{"train_examples": 203450, "horizontal_flip": true, "bottleneck": "vq", "encoder_activation": "geglu", "encoder_conv_stem": false, "decoder_block": "basic", "lr": 0.013, "momentum": 0.95, "final_lr_fraction": 0}
Rows from block 2 of the decoder, named by matrix and row number. Rows with one number belong to one channel. Each number is 128 + 32 x the weight over its row's rms, rounded and kept within 0 to 255. All counts start at 0. After the name is the row's rms in percent of the matrix's.
# convs0: first 3x3 conv (decoder.decb.0.0.convs.0.weight, 96x96x3x3, standardized in use), inputs 30-34, a 3x3 kernel for each
# convs1: second 3x3 conv (decoder.decb.0.0.convs.1.weight, 96x96x3x3, standardized in use, transposed), outputs 30-34, a 3x3 kernel for each
convs0.41 099 [132 146 225 114 154  81 163 100 108  87 167 102  97 105  85  94 132  91 156 133 169 163 183 170 207 117 173  92 168  81 120 147 125 132 140  51  63 112 160 134 124  86  70 199 116]
convs1.41 105 [148  82 124 120  90 110  81  75 139 139  79 143 166 137 105 131  65  86 122  88 100 126 165 149 142  52  86 172 108 143 128  86  52 155 111 183 129 146 138 138 141 114 123 109 166]
convs0.42 111 [140 147 122 153 186 157 125 143 177 168 174 125  86  67 144 146 149 165 109 188 151 130  91 103 158 149 141 127 101 156 141 145 135 161  83 185 135 100 138 131  62 114 138 171  75]
convs1.42 119 [108 123 108  96 133 106 160 168 137 179 128 143 227 178 202 132 152 189 161 157 101 148 163 107  95 124  88 131 137 170  82 120  98 155 109 137 111 126 162 135 154 150 142 108 123]
convs0.43 105 [115 147 149  93 134  96 101 144 109 149 133 126 109 144 122 210 119 145 128 148  83 113 139 157 120 151  99 105 148 142 107 122 134  90 192 100 112 123 168 199 238 126 138 127 175]
convs1.43 117 [ 58  87 161 150  94 104 130 119 120 192 122  81 163  52 141 105  87 138 147 157 174 159 141  78 144 107 136 123 141  94 161  85  79 144  88 138 161 172 117 134 175 130 130 137 142]
convs0.44 101 [113 115 136 151 194 141 185 156 132 112  89  84 108 132  90 122  81  77 172 153 148 157 117 167 159 153 154 124 131 124 165 125 151 140 165 140 118 102 147  77 106 103 112 100 132]
convs1.44 094 [ 95  92 119 105 113  22 109 128 114 186  93 170 148 150  65 155 191 121  66 108 105 154 101 152 107 178 143  30 111  88 136 177 132 112 124  87  98 112 129 156 114 149 181 119 118]
convs0.45 098 [170  73 131 173  99 156 181 152 109 152  58 151 125 123 148 109  93 122 124 122  78 154 137  98 111  97  30 110 146 137 107 139  68 137 129 106 190 129 140 205 110 183 158 106 154]
convs1.45 101 [ 94 181 113 103 157 150  61 155  80 184 165 174 193 130 185 164 147 197 145 146 143 136 143 157 131 181 127 104 170 116 145 117 102 130 132 130 112 108  94 126  96 111 109 140  56]
convs0.46 097 [171 174 177 136 165 127 128 179 116 133 143  50 135 171 111  92 149  80 191 203 167 171 172 174 175 110 129  84 144  74  88 138  76 120 156 153 167 205 118 151 230 150 118 153 123]
convs1.46 096 [128  67 175 231  81 210 144 140 163 174 177 153 201 108 176 122 177 122 110 121 115  89  98 110 154  81 115 129  84 117 152  97 150 126  91 112 116 104  88  96 167  90 157 127  90]
convs0.47 095 [ 90 169 104 175 208 103 116 133 120 143 132 127 168  72 129 187  43 149 155 190 126 198 186 102 180 168 122 134 118 182  63 130 130 161  90 167 179 159 148 126 177 132  54  95  95]
convs1.47 088 [ 80 153 100  70 150  92  74  90 131 185 206 176 152 163  97 117 178 171  88 126  85  92  94 100 115 145  88  72 150 114 100 124 115 108 114 155 162 114 173 182 122 140 142 133 163]
convs0.48 104 [143  77 128 164 123  68 172  88  42 155 145 158 137 137 140 141 150 155 141 151 165  71 166  95 128 117  93 106 145 135  94 156 148  92 132  71 143 166 143 143 128  80 143 103  86]
convs1.48 085 [112 109 128 179 140 173 141 128  91 126 125 124  80  25 113 147 140  76 142 138 116 135 142  75 116 130 116  48 123  61 124  81 106  91 112 110  78  59  85  87  93 112 122 134 111]
convs0.49 090 [ 98  91  64 165  87  85  58  65  37 113 114 137 118 176 177 191 243 160 126 138 101 145 224 148 157 141 168  94  64 115  53 119 141  64 158 109 156 190 126 110 141 116 151 105 149]
convs1.49 082 [159 124 110 219 193 158 215 194 202 108  69 116 201 169  88 156 130 135 124 117 101  81 137 122  99 126 101  84  93  61 135  86  96 135  71  78 135 183 146 148 113 123 165 101 116]
convs0.50 091 [142  92 197  70  65 204  87  84 161 152 186 172 148 160 143 148 144 170 143 178  70 221 180  64 107 140  75  92 134 209 115  90 163 131 135 166 149  63 133 135 123 180 140 155 160]
convs1.50 091 [ 93 126  90 144 229 138 117 180 101 101 137  74  67 121 132 145 135  95  96 148 130  96 134 114 101 126 123  99 179 126  88 164 128 103 119 135  99 106 138 116 137 124 146 124 180]
convs0.51 086 [ 86 176 121 147 134  72 108 138  92 203 124 120 147  95 123 171  89 115 130 182 172 200 104 126 114 181 126 125 160 113 142 156 208 137 103 126 130 115 161 124 140 143  89 155 106]
convs1.51 080 [180  87  88 102 121 113 165 114 147 115 104  98 147  62  28 115  55  56 121  79  67  90 166  95  90 126  82 123  87 116 113  81  83 101 103  83 137 100 112  98 171 124 164 154 137]
convs0.52 104 [117 111  76  94 183 128 109  60 120 171 178  89 182  71  62 148 110 155 142 190 164 173 232 191  97 152 144  99 134 161  80 101 110 177 150 162  52 141 121  27 143 132 152 162 105]
convs1.52 089 [158 109 156 243 140 149 150  96 120 133  94 147 135  99 114 125 145  64 133 156 149  67  99 108 103 123 106 175  62 123 150 104 135 121 114 152  71 112 114  48  75 104  90 115 141]
convs0.53 097 [106 138 161  64 129  78 123 126 141 143 124  65 186 153  97  73 131 134 116 109 199 127 196  51 153 182 145 118 140  84 126 131 147  83 151 101 162 140 103  82  50 102 161 134 110]
convs1.53 099 [130 152  57 160 152 127 145 151 137 183  97  83 115 122 145 150 105 133  92 127  92 101 186 153 135 150  71 175 145 134 145 156 176 161 152 146 163 139 164 114 125  90 139  88  50]
convs0.54 101 [100 109  90  95 128 142 121 137  97 156 132 122 171 142 133 140 127 121  97 167 124 134 140 181 197 155 157 134 109  98 179 129 113 145 129 114 121  83 143  65  77 125  90  62 105]
convs1.54 084 [116 149 126 130 132 143 128 137 131 100 175 162  74  91 150 113 104 112 121 155 111 117 166 132 110  96  27 123  88 107  54  89 162 134 142 193 151 106 192 112 123 147 127 137 157]
convs0.55 102 [111 118  82 152 117 135 143 195 172 142 131 126 128 145 146 152  96 143 136 139 203 129 201 153  83  77 108 122 150 146  80  85 117 106 101 126 107 148 128 146 172 160 215 194 167]
convs1.55 104 [130 122 143 155 143 148 127 137 126  80 104 100 106  59 108  82 151  95 146 131 144 132 169 161 118 135 128 104 142 115 126 149 126 143 137 102 127 163 140 104 102 131 125 122  94]
convs0.56 095 [ 94  75  34  94  76  35 187 189 140 124 108 140 144 127 192 121 114 156 196 146 189 145 156 114 109 134 112  68 112  93 104 127 103 135 118 119  96  67  80  98 104  52 191 235 124]
convs1.56 101 [156 107 108 140 100  71 164 161 172 128 138 195  69  59  86  59  38 125 141 134 103 156 153 102 144 158  75 119 112  84 140 136  94 136 108 130 161 166 169 117 137 133 114 119 152]
convs0.57 094 [116  54 143 146  74 121  99 114 108 103 163 134 138 184 155 118 155  99 158 202 119 186  79 178 204 129 197 140 107 128  98  81 132  98 138 171 149 105  73 107 145  95 123 132 151]
convs1.57 079 [145 170 150 111 200  96  98 134  61 149 113 118  80  61  89 125 152 121  99 112  78 129 128 138  97  97 108  99  91  94 196 156 120 141 153  96 136 143 148  90 109 146 128 109 144]
convs0.58 089 [ 94  84  85 111 152  54 161 155  98 128 160 145 128 106 172 144 122 125 181 242 116  87 217 190 134 194 136  98 120 101 112 109  64 139 127 140  85 101  95 177 169  89  73 103 105]
convs1.58 086 [179 119  99 181 138 167 173 144  97  98 183 209 110 123 117  92 194 170  96  88 110 129 139  76  72  91  94 166 131 136 169 125 124 144 160 136 157 125  80 127 152 137 138 115  99]
convs0.59 090 [121 135 124 145 131  97 112 113  89 130 135 140 122 118  57 127 122 121 172 176 212 185 203 255 108 163 177 188 128  91  72 127  53 120  98 106 156 117 157  68 115 127  97 140 126]
convs1.59 088 [123  84 141 208 121 149 188 142 156 177 143 106  91 147 149  79 125 115 119 111 109 112 103 110 112 118 120 168 113  70 167 107 181 166 124 169  80  52  39 118 129 128 144 141 136]
convs0.60 101 [ 76 150  80 114 145  91 147 128  99 171  74 113 154 125 105  94  89  92 117 176 109 112 163 182 138 185 112 149 122 143 147 103 188  99 111 119 100 127  80 165 150 110 146 126  72]
convs1.60 091 [169 156 142 137 121 148 145 145 197  90  66  99  92  35 104 157  38 145  90  83  48 108 118  93  73 109  62  72 118  98  68  90 127 107 118 163 137 149 181 120 115 131  58 109 106]
convs0.61 101 [141 190 206 117 138 139 151 170  80  95 122  71 189 232 155  95 146  97 151  93 160 235 122 121 145  90  70 116 120  81  88 199 190  98 118 112 113  91 117 106 175 159 110  83 108]
convs1.61 096 [133 142 112  94 107  72 153 123  99 132 127 134 185 107 129 196 154  64  94 116 158 171 144 123 127  94  82 179  63 103  82 137 129 149 119 140 119  85 113  96  88 130 137 108 135]
convs0.62 099 [139 181 121 153 164 201 114 143 118 136 109 113 119  94  98 105 113 114 154 144 131 103 142 152 125 126  81 117 141 123 182 137 133 180 173  87  78 114  57  82  99  78 106 123 114]
convs1.62 099 [108  55 116 120 110 125 124 125 160  80 172 149 154 151 125 118 102 102 142 166 136 137 168 118  92 156 112  95 111 101 188 161 170 173 144 155 158 205 144 202 176 180 149 157 119]
convs0.63 091 [109  97  89  62 125 140  77  49 103 132  95 121 139 113  79  82 178 126 150 162 113 152 138 145 116 135  83  93  77  77 112 127  78  83 115  57  60  59 111  45  58  84  66  45  98]
convs1.63 094 [127  95 138 195 175 134 141 160 199  79 132  60  13  25  58  74  66 103 105 160 146 148 174 128 128 173 156  97 140 105 138 150  94  96 112 148 149 134 135 149 115 113 133 102 104]
convs0.64 089 [109 170  98 101  88 138 102 124  71 135 164 178 135 133 129 118 148 185 158 175 131 186 204  91 105 171 103 134 138 132 117 140 134 166  75 172  38 102  34 101  35 107 138  87 113]
convs1.64 079 [175 108 102 209 143 140 175 119 155 124 134 137 119  88 165 120  67 220 148 165 106 116 130  36  99 149 108 143 124 103 176 160 153 141 130 123 176 103 145 137 124 104 100 184 102]
convs0.65 105 [179 171 132 166 172 180 120 141 150 192 193 170 146 194 136  91 217 166 157 134 122  81 137 156 127 153 119 115 122  91 101  72  75 111 116  95 130 122  70  70 108 100 130  92 139]
convs1.65 094 [134 143  98 139 134  86 104  93  91 148 164 139 117 125 119  17 149  98 120 162 105 155 129 113 154 171 106 203  86 136 152 152 151 209 141 157 140  56 122 104 136 108 165 131 132]
convs0.66 091 [136 131  98 141  85  77 180 113 109 106 155 182 188 237 190 141 168 142 111 150 135 164 194 119 130 143 127 124 137 124  79 154 107  85 117 106  44  74 107  32  43 103  84  94 117]
convs1.66 157 [112 130 145 165 136 177  97  98 169 134 134 168 136 130 155 174 130 140 109 120 105  74 129 170  67 146 140 125 136 141 120 124 178 167 155 198 118 162 170 108 209 190 105 188 155]
convs0.67 098 [119  57  90 116 116  72 101 141 135 117 200  93 133 101 130 171 210 138 139 113 143 146 165 161 241  93 176 101 112 163 161 148  78 143 131 138 132  77 196 185 137  80 152 170  96]
convs1.67 089 [179 176  95 144 139 157 137 156 117 121 148 102  70 176 104 129 199 143  96 118  98 105 140  97  98  96 180  69 113 134 146 155 130  82 136  91 156 154 100 162 160 132 169 121 125]
convs0.68 091 [168 105 170 120  71  91 111 101 115 136 152 120  87  78 104 128 130  97 190 142 125 160 180 160 203 166 169 108  97 139  98 102 108  93 132 133 152 129 103  97  27 103 113  83  94]
convs1.68 094 [142 190  99 128 152 149 151 183 143 127  36  88 131 147 130  87  63 195 126 132  89 156 160  87 109 110 126 165 118 144 108 111 141  88  49  94 119  96 160  99  59 154 169  82 187]
convs0.69 106 [132 153 103 133 162 139 125 158 144  78 192 148  40 228 196  91 174 195 137 140 146  92 164 165 129 150 124 105 112 126 129  97 144 107  93 124  91 145 120 125  74 105 173 111  92]
convs1.69 131 [105  95 144 123  86 115 189 126 120 113 104 128 106  38 131  66  42 106 124  90 100 136 154  64  95 104  54 168 130 152 154 147 161 138 149 172 150 152 152 121 102 201 167  96 157]
convs0.70 093 [137 125 126 168 129 128 119 164 186 188 131 149 127 156 146 154  78 123 168 173 177 244 121 128 155 165  94 125 106 174 107 121  95 150 157 154 106 105  50 131 106 124  82 138  51]
convs1.70 084 [161 163  53  95 195 126 152 134 109 171 101 172  74  12 131  81  97 123 146 181 147 141 149 125  76  95 122  94 147  43  95 149  99 127 164 179 165 139 140 185 179 164 134 118 127]
convs0.71 092 [162 137 132 136 107 152 123 188  93 104 140 144 195  58 121 140 129  90 128 219 219 156 149 188 135 183 193 143 125 120 132  95 104 130 121 123 180 149  66 101 162 139 104 138 168]
convs1.71 083 [141 158 123 174  99 107 138 147  85  33 116 104 167  40 140 155 176 132  87  97 110  87 127  81  74 128  89  90 101 136 109 114 161 114  79 136 114 121 175 128 178 102 137  94 138]
convs0.72 099 [117 130 130 136  92 111 103 160 149 110 139 121 114 148 146 136 203 152 147 152 181  34  50  99 108 125 128 114 120 114 156 177  76  90  56 113  76 221 101 126 131 124 123 130 102]
convs1.72 083 [141 176 119 170  78 120 139 199 170  60 119 173  85  80 104 149 168 146 145 118 106 186 210 158 153 162 127 164 106 174 146 145 142 133  78 156  99 136 110  91 188  95 114 154 126]
convs0.73 114 [171 216 156 105 125 144 114 106 123 157 141 147 186 167 151 176 167 169  97 117 139  79  99 118  82 120 145 120  91 137 185 111 131  97 134  86 129 139 117 110  88 135 124  99 120]
convs1.73 158 [141 115 127 144 118 124 110 107 104 168 137 151 129 146 158 115 136 143 136 158 107 156 157 152 136 127  92 131 106 132 115 121 183 105 107 154 146 135 138 123  98 115 136 141 142]
convs0.74 106 [190 145  60 141 130 179  34 165  75 114 217 191 132 153 235 150 150 109 152 108  89 139 120 107 131 139 157 139 110  98 119 160 104 122 108 110  74 105  36  83 134 103  70 102  99]
convs1.74 081 [148 123 198 107  77 124 101 109 127  98 113 110  82   0  92 140  90  97 164 137 157 158 146 124 139 133 121 132 154 136 102  91 126 149 153 167 109 196 110 106 172 165 146 162 100]