config.yaml
crop_scale_min: 0.5
downsampling_factor: 8
encoder_mlp_ratio: 4
encoder_qk_norm: true
encoder_shared_expert: false
encoder_conv_stem: false
decoder_blocks_per_level: 3
decoder_attention: false
lr: 0.013
batch_size: 64
lr_schedule: "cosine_restarts"
adamw_weight_decay_other_params: 0
Rows from block 4 of the encoder, named by matrix and row number. Rows with one number belong to one neuron. Each number is 500 + 25 x the weight over its row's rms, rounded and kept within 0 to 999. All counts start at 0. Numbers have three digits each.
# gate: MLP gate (encoder.blocks.4.mlp.gate.weight, 640x160), inputs 0-79
# fc1: MLP up (encoder.blocks.4.mlp.fc1.weight, 640x160), inputs 0-79
# fc2: MLP down (encoder.blocks.4.mlp.fc2.weight, 160x640, transposed), outputs 0-79
gate.110:479513528521501507504510477491479512545522505500527489530500529456507490534448523461493526475532464493526503456490487532498489492548493505485514494471508522511515509557504469499485458521492502544523575487526527482522493447490492480524479520
gate.111:454556510498508478522514466513486520474520527479516479501529483488544473492550488493462522484539464497514506474492479467518549524462503514519481510523480491560490519521544480542485471522479504487468492490460487483523492506489499498534461541
gate.112:480475529498526481511481496504508528484453489488471417506523490505500511504543527507482516491541506494495472514484478497457534495536524464427527464452490525515489537487496541535480538521485493435531512506483502500491550492485505485504540520
gate.113:491532494542546494499516525526506534545493546509501474460480495522525488468516489509495511537542502524489528490530487501494524485476474475498495485503505529506500484460494484578465527563545482482499528456495499547464461529487527503545521510
gate.114:500496491541511507506468502497530449481504494509448478536515533505468506471458521507500498490474470548511526449513487538510535460533495516447499509546480511469505493515481537519507501524540473504496501481509525516511508506497500511531518452
gate.115:500532509472499460512450518470459484529486501492542463491519498479535545441512472494482548493459535538445495510480516506493460529491472480474470525527475463514545511471492513527471535498499530492484500519514492506444534497501531467489530476
gate.116:513513487511505520487551499523477469540515517502500462498493536454565517541465515535505500534523468495540530507468503490487501472535519524487513510528473533506492531519500515536471490503501526500525468558527531513489501536518468509480505491
gate.117:517488494478493532529472546546514471487490506467500469501533508515514510504537461493485538488460550513479527490469509531506475491476510477482528498535472514459543462510498536490468476513537471503498476465518481468497478517514496514504550493
gate.118:501488528512484527534529471492491500495461487461545506506481482545484464486509487503514536502495463514441533496528466481519462489493532487517483527479504486526522508508508493482464484461547535485478476504524488529509528483522506517540468471
gate.119:465513512433499520491543473496443503502487501511502479503496530531519458510495469492549522489506485496493483493473491523535501521500543529515476499471471459510493506513512503514474475476459475480521486497485479543500546509527514497549529502
gate.120:512476468459507461495483480461480477448538528510507469512543509500488509516480535513505489516460488481500500520499513511483518483511534480510482539489487532490500513467515496513461457489509482525513472558448498479520536531469477477522514464
gate.121:470536506518496491519499514490486475462461524462551552498499486502442531494501490495491490513505490497489536444460470487477477525493507549499519520527497480464487522469476513498518483505501519455501508496518507526480500541502469480502514507
gate.122:511507501550490502502481474527484523477533514525515523509476471550536505475507483491492563451480479491561490503509499475472472470507500496488474544506488522495513485554519460495526515498493505523531516508479484523449491475499466500498496519
gate.123:477470540509496515547480434510520528489507511531480492487489459491443537490513535497516551467435475492530450461475508535520516507510485495523473462444506435508510492523481529515506512459517455521486513478547481484491542519502478486490519498
gate.124:506510530541485476510519536483494496485498516465492508475488458460482483514471493498503503497482474542479510500512526479490497504535527473495471480467527494523480481450527524483477512540503519490522517483500508547501455532493507516483517489
gate.125:513537499515504493512496482487480506470489538525497505510477489523518502509486472485541513454543552496509509498522554499504494504479536529460534524534527474500521486515540483530530496509506489534486465520491453493493467450510487500495545487
gate.126:545487479571512551510482465521471487507473533472515481469519457492481490509489533474496476500479506504460515532522474531494516487463480470513469442546447534489491483511503466523504503505508496529498493505535490524516478487543493511496469490
gate.127:500529510508497512523516494525512516551495473526561489488491490493516516486513510502489527479490509468458496456545489524506506459493497530499515501481578483522491493521537493527499531531475480502505513499492480562512515470515495521522546515
gate.128:441512491514518492460505511469468515490475501467502490496451485519513536508507485457508458524531517494482466497473489525510461536486489493522536514538461524494499499520525502529467505510509532485511476504485518483459517556490513450500520475
gate.129:508468498546500524482524481504505495486524502477488470497467485529482461517465527486502444487481495501506524498484502503462431493545520474483495553541504525462507497519495475389492536516473527507562487473527492535501499539521463526497514537
gate.130:463502475511481492497503478468526503468495497487468481432526506510501487487498465487502445535510479499502473488485538508480498506522514480512506469493495489503490501559546498454498490566499543491444537486494509498485516471463517534536548511
gate.131:509482461500465516494497523492456486505473493505542504498482522484480481517497515492500511486507476504486510455503460446509450515525486505498508534491515549509484487532506482435460479457495477485501492459496502492499497530509511481517500456
gate.132:575508545499502496473476501534522495465507474498519458497486497534537510505534492499474489484490516516531514535464533482558519479496531501465509482507502510476486531556537539485500513465480527484461489493486502487502526530502523515525484470
gate.133:505535494525480490503544508517477513465520471553488486540587456522480500503478498454524472512477491509477513484526463501512487493496470454523493531502526521497464494530531480500501521522456494497526488517477503516485467483457518504505493544
gate.134:502534546518463526511484472517542521517504499474461482546490539496524540470538530590475516471496516525463510459512464520486525477526503487510518551523474503483509512514494493473502492486483470482504487484491522496448495492526506499529494555
fc1.110:465518477473505499523521481527488446513484522507517511488524509476514514496488459525503475523536489528514537490533505473537534515479504475468497527509514533517498493465490438523496494530508507504509484506484486503495482525469553481530521464
fc1.111:461561544509501464499530455527503521467516522510509486523515474509525473488527500504492494472525463485529462471495498499506530524474474500531478504484512484543480491536495490562484492493490474493473526484455486505511490519490506478541504550
fc1.112:522526457534454490515498492505510505533492498477545477467472492518483489487488514530496501548502515497494490506484458481520494465469471499521510503485490506494513497470478538459523493486530492509508470495528470532546480556451491489509519476
fc1.113:485465505479476498496467479489475468483515509477487531493534525463481547516478515528514512493473522500466448527484508515494495498507529509505490506514519506507476494531498499441527494466459482491480487537525494506528524441535498530469497492
fc1.114:525471514500463497494465485478504467480469476546503471498508485497462496500483505484471517448473478479529522472518467553472477480486506490470481490499539500493490482525495563453532510485536488479510492478477527501547505496486515511529498474
fc1.115:516542502491472520503462490511444499519509516521555476480534478496574489480548486520507536482436494489501544531496494521516487538447466469464499492545488482506520518493538500496491517523529506500523519500492514511469460489507500512500502459
fc1.116:488498447461552504510508476533521477497540477518506495474440494510506497514527470533479504500500485516488525521499489486512524503511500519529508450534504492508494529487469525504503491551502532489493498524500509494529485542511442520478514446
fc1.117:524510507505519486483484500515499511521474500495509541471486416490481495482524545500516434475454511498500471498462484515491483501492510517521478487500481483459522546505493533538447466487477488494489536496486525468521481515542506458513536527
fc1.118:507516521524496480493516518485450516496476478436498520503509488541495443499491509527459481504478518465424458535521464470506485520528521488533478497482508485505512485517469501510454471463540499473469516504518498511495502495501488509525539515
fc1.119:490542500513500488560485434523470543484482507515516485506508494492508465538525484473469539492517502486524502509513540486463515529487517457513520516481494530529489491482534535484517482474525498565533538502499500535501505501495487486449478499
fc1.120:482504495485515492496465485565527418493486482497477495481511523487510498525474512523475482530490486465505481483529508499461511454486508475490473507506490493450485517475559468491506524530508516475526506468469553538513492497479479489503475511
fc1.121:542528501482527498493510502526513533481517526542490520512535506534546446517515498492507494537522478497496479552520491520475490473518502471470449489471508504486552482506503507498527466493513509493498476516476505527508543500537498508473484521
fc1.122:504536492501530498468532483488491553528549557504516477453479518478526491514474546508484497520511502485508502514499552509486489497511482522504546521493494531522523539455456523520507517562510459510466479519545528491472521483542482550503505506
fc1.123:491542473496496463479525517477484512518495528498530487511527523497552465550498463496450497492536525502520521553534518463493492500452518463502524504527468519515496494454532489517498504492462536480505510489466512486524516536507504452558474540
fc1.124:484490479515467543500497472513525500491521515475559500481515532515501507475515516515470457514492514489531508489489496544501477514472521535517518480548459537502561491525451496527485490511530490491497490475507502479506526488520518517537505506
fc1.125:498506478500499511522486460453495505509458487498526530478495481456495530473524513491507462538517498500495493485448501457519499514520529498494461487474454504528492513440484518494478505508514502503521490483556531486491519518484500507508479546
fc1.126:510528501490502510503525511488545487559557525498484457483489493478481497555524548520476519511496510476492477508485508492504461499443507487476538523511428487509511518519506516487511472491465520479498512514472503492503489515489500500460488510
fc1.127:481494516485507518510469487530514515510544489492496538461477522550509454541494501496496470503482494522544509518474476492511512532487510534494478547487464532519469509506488467515502499438513500500515526469517468445522498540514503501486517487
fc1.128:470507483450558490518458503474509483510522511485524506538478505508487511471546492496480498530524480511498473462483493509471507469486537499510457495484484481538500509551519469533492481500488538508504503512492456488456509544511499475496483490
fc1.129:476521512516467492495450509508505489494487520514489507517530492471517527530505494495515539461525523538494425541517524503496480496512523516495535493470442451498532537499508474524497467492539497490513512507495487444473506540493509494477441461
fc1.130:497486488501482525507500504531518503533459461551489513507468495486486517480479495475498472510510505531470523475495467517503513456531472455516455504505507554517499504493515539529509517466508475532504528496460507516489488500465478495518470528
fc1.131:532518476514494517492498468477539484490471474465531493519487514482505477519488523561534465503574505476499488491483510493500501505472485441522466492537480536500535506480527496507489518481480500469467519517508517516495520498501513478471443533
fc1.132:544492504522448489453536484483517517474552487500503520519470506507495462554525494485486508500505540477489526519536483504447463492432541488499525522491513519512476519530518489504492480487503460466534495490494473500479492500501481489502491504
fc1.133:483512540470536514470478480459526493503472530489488500489479540490506550476512523501534495504525517519504552493503536521497541522505465513465504498501535484487515488530480476512501487511524515501482486461536486534499524498479537517538489487
fc1.134:520482506504529465465507469507470533496492496501504480493513502477471482510496527487492487552532505539494509482499523523492500502494455550455472481484451534487519503497476479577492515566527531479509519526495521531476481482499521547502535532
fc2.110:512516478526451549480498520498504521450480526474510492474480540474523526498525508523531502486479514539533479486474440519515470532508506493510535536516479452473519499508501461460503534507519530490499514516491506529532520479471491520509465485
fc2.111:511463497494468540492484468509465452481542498519502491506533500515485515537457510561551530545492472513483482478524515486468533517475540544481471496505452494498504481475465498482498495507505531515516527520531535527507540529503478488526511497
fc2.112:491530513498552512486482492455472493461523517494459482531511514518517483503494500504547462465477515491513502541528580490471471511549527486485490527507478532470504533453516515504483501541475535492488527491468495496498478517505508477484498540
fc2.113:528490507517514517494493566464472475524526518512541531509496510517519482489520490497457481491505479514494521488516486489558526537497480439509501484446478487509461495504471509516467516526480499489490532503496485490462532524497496504556524507
fc2.114:444524517506472467526503534484500479503522486478498527501483437520466517513564499509506495516513527515512498481534486498535473512499467453477497452514496476535508508443515530522495504514521517465494507495525459480490511492484424470485502525
fc2.115:476470554416523519478513519462501484529522505498484502536494498514486492477520494438499468511547521492439506514496483455506484474505543485519510516480508463503498492504477514456505473498480523544494460505520467536507507479483508525531528496
fc2.116:469485507497492484514472473482479556470535510485556551504527476530476478495485543516479497470493467505535491468549479514499451504523509497505482503514537518508516493489479507493491495492521461515502527488512482487474485495479498499483499524
fc2.117:502508457505470479541500426504498505516508493503471508517476467512489515531536499481483487530521490460471465511521517488551496465512469463471457505500491509468473490508526472535519513524508495472531519522531492538495516508508525539514469486
fc2.118:506465551502452487455473468509533498504537498492463502498480484505492563509477519552505474489476516495516545515504524515514476562470512496505544495484476513493477497501471520480512508510543511506485503470532506499477484521491488522513507530
fc2.119:528522569486483502465495539436509471440490540514510497499502514494513504472470499550492472555475488552506466517511488488508493467487499506496460519505511504507505511524486474533502476528471498490493545509543503444504531493482545484511571533
fc2.120:537512535486515549512536477441487561479513476505542547532523529527495478501530498474532528533452487505511521455486477499513473547515453549502516504491519503532544452488452533525496487494526503477483514502489454505478506489503515478493494469
fc2.121:476480541501521514484517527494516486516514497489551538481493501521503534457487500508498482504490501458527475470520457461493457512496509468487500513480535498530481485461511477473472503515505513539525507518515491483500518517497509478530496510
fc2.122:487509488511489497532496473464507458491542505489511451532532484476476523494481487495518544538539526525487513519479520491482538513533511520469471482509505493466494490550535474473520494503474509514538494531445515499520467495454469462522536507
fc2.123:498487505517498516516478497551483501461469518505499518560517534464533483506526515501541486557513504538470497467520496497495485521531518514446514503442511477510467498511482501542495534516491522536478476537514491487466516517465470520472487460
fc2.124:463494533528534470501517448495486466510518499473519518505525495482500500492471472460489499453482503514470468529509518492482498475549513454512469513492517498514473523470497443470450482478473488510484489532497455545500468504493460501474534501
fc2.125:523544470499506469541490480474508497536489558492496479499433472487547506486477494461489515506500491482518514520566461534526464492509504500517467544492510531490515519512492498485476497518504513476491486449513475483497489483509518514550511509
fc2.126:531489472508562507490481482495465516481499522473517530529490524504515504515501507476524496503507477478503484513520529505499539511549470524483504495475537483492475477516465536530520482504516460491505490488475476500492514504474483481479500470
fc2.127:496490494455521516502525526484468465507499481509491517483528513473539504486540474480494499487453534461541497525499504498470499430498498502499501516449528452483509498490499520523503491524509480509477500467465484488511511508488499487488478497
fc2.128:521494548513505501508499552511530493493489497508508510517497476515448492495514496514483494542507530460525485500495513476518503489490508451519566493471496449500443474474482537493481500480485503475461493519500495509509457474499497553553506517
fc2.129:522482521530535530483528480507506503477485513513496479499476519514513484480502514549495444509507486506503540485486480496491492478459472467487562550503525484490530489522472485511488538453539540550530495526514486533495527521490432499533492501
fc2.130:478532505505464490469477484478491538503527527465461496471466501521489476479502548537549492493473518517487476467498503528446450518462502479563481513472496476443450508482511512473544466497473463469502524525518506483472490478498535501484473523
fc2.131:453546538517501465535501476467462510520506482495526551499497451504467452482497516455462546535483503531473499496512474457492526531453491480494499510470497472524486514488488471493478480496542462484490526449478505508470497485450530530478513472
fc2.132:474470502509504494544497507516467506490501505506447556493492505495463497476512566524455490470520498485492456515528495485459487491495503495537480476492500503529507491500481544491518523509518493523514500524516491519491498477488537532550508494
fc2.133:486495514526504503559487524506460500478508463496491484525485502503500508533521463509518524547474499518493546474470497491443469468504543523526478474506518571537521523475503475497497516536506495522536490490503474479491508484522505512516509518
fc2.134:523492478456535494499549491506483502526537529500544452523510531506499544518518494492503510497478484466492466501496508453545476468466460532485531513511517493504509555510501483483490504534502465491504513481471462505504529542469513500496465470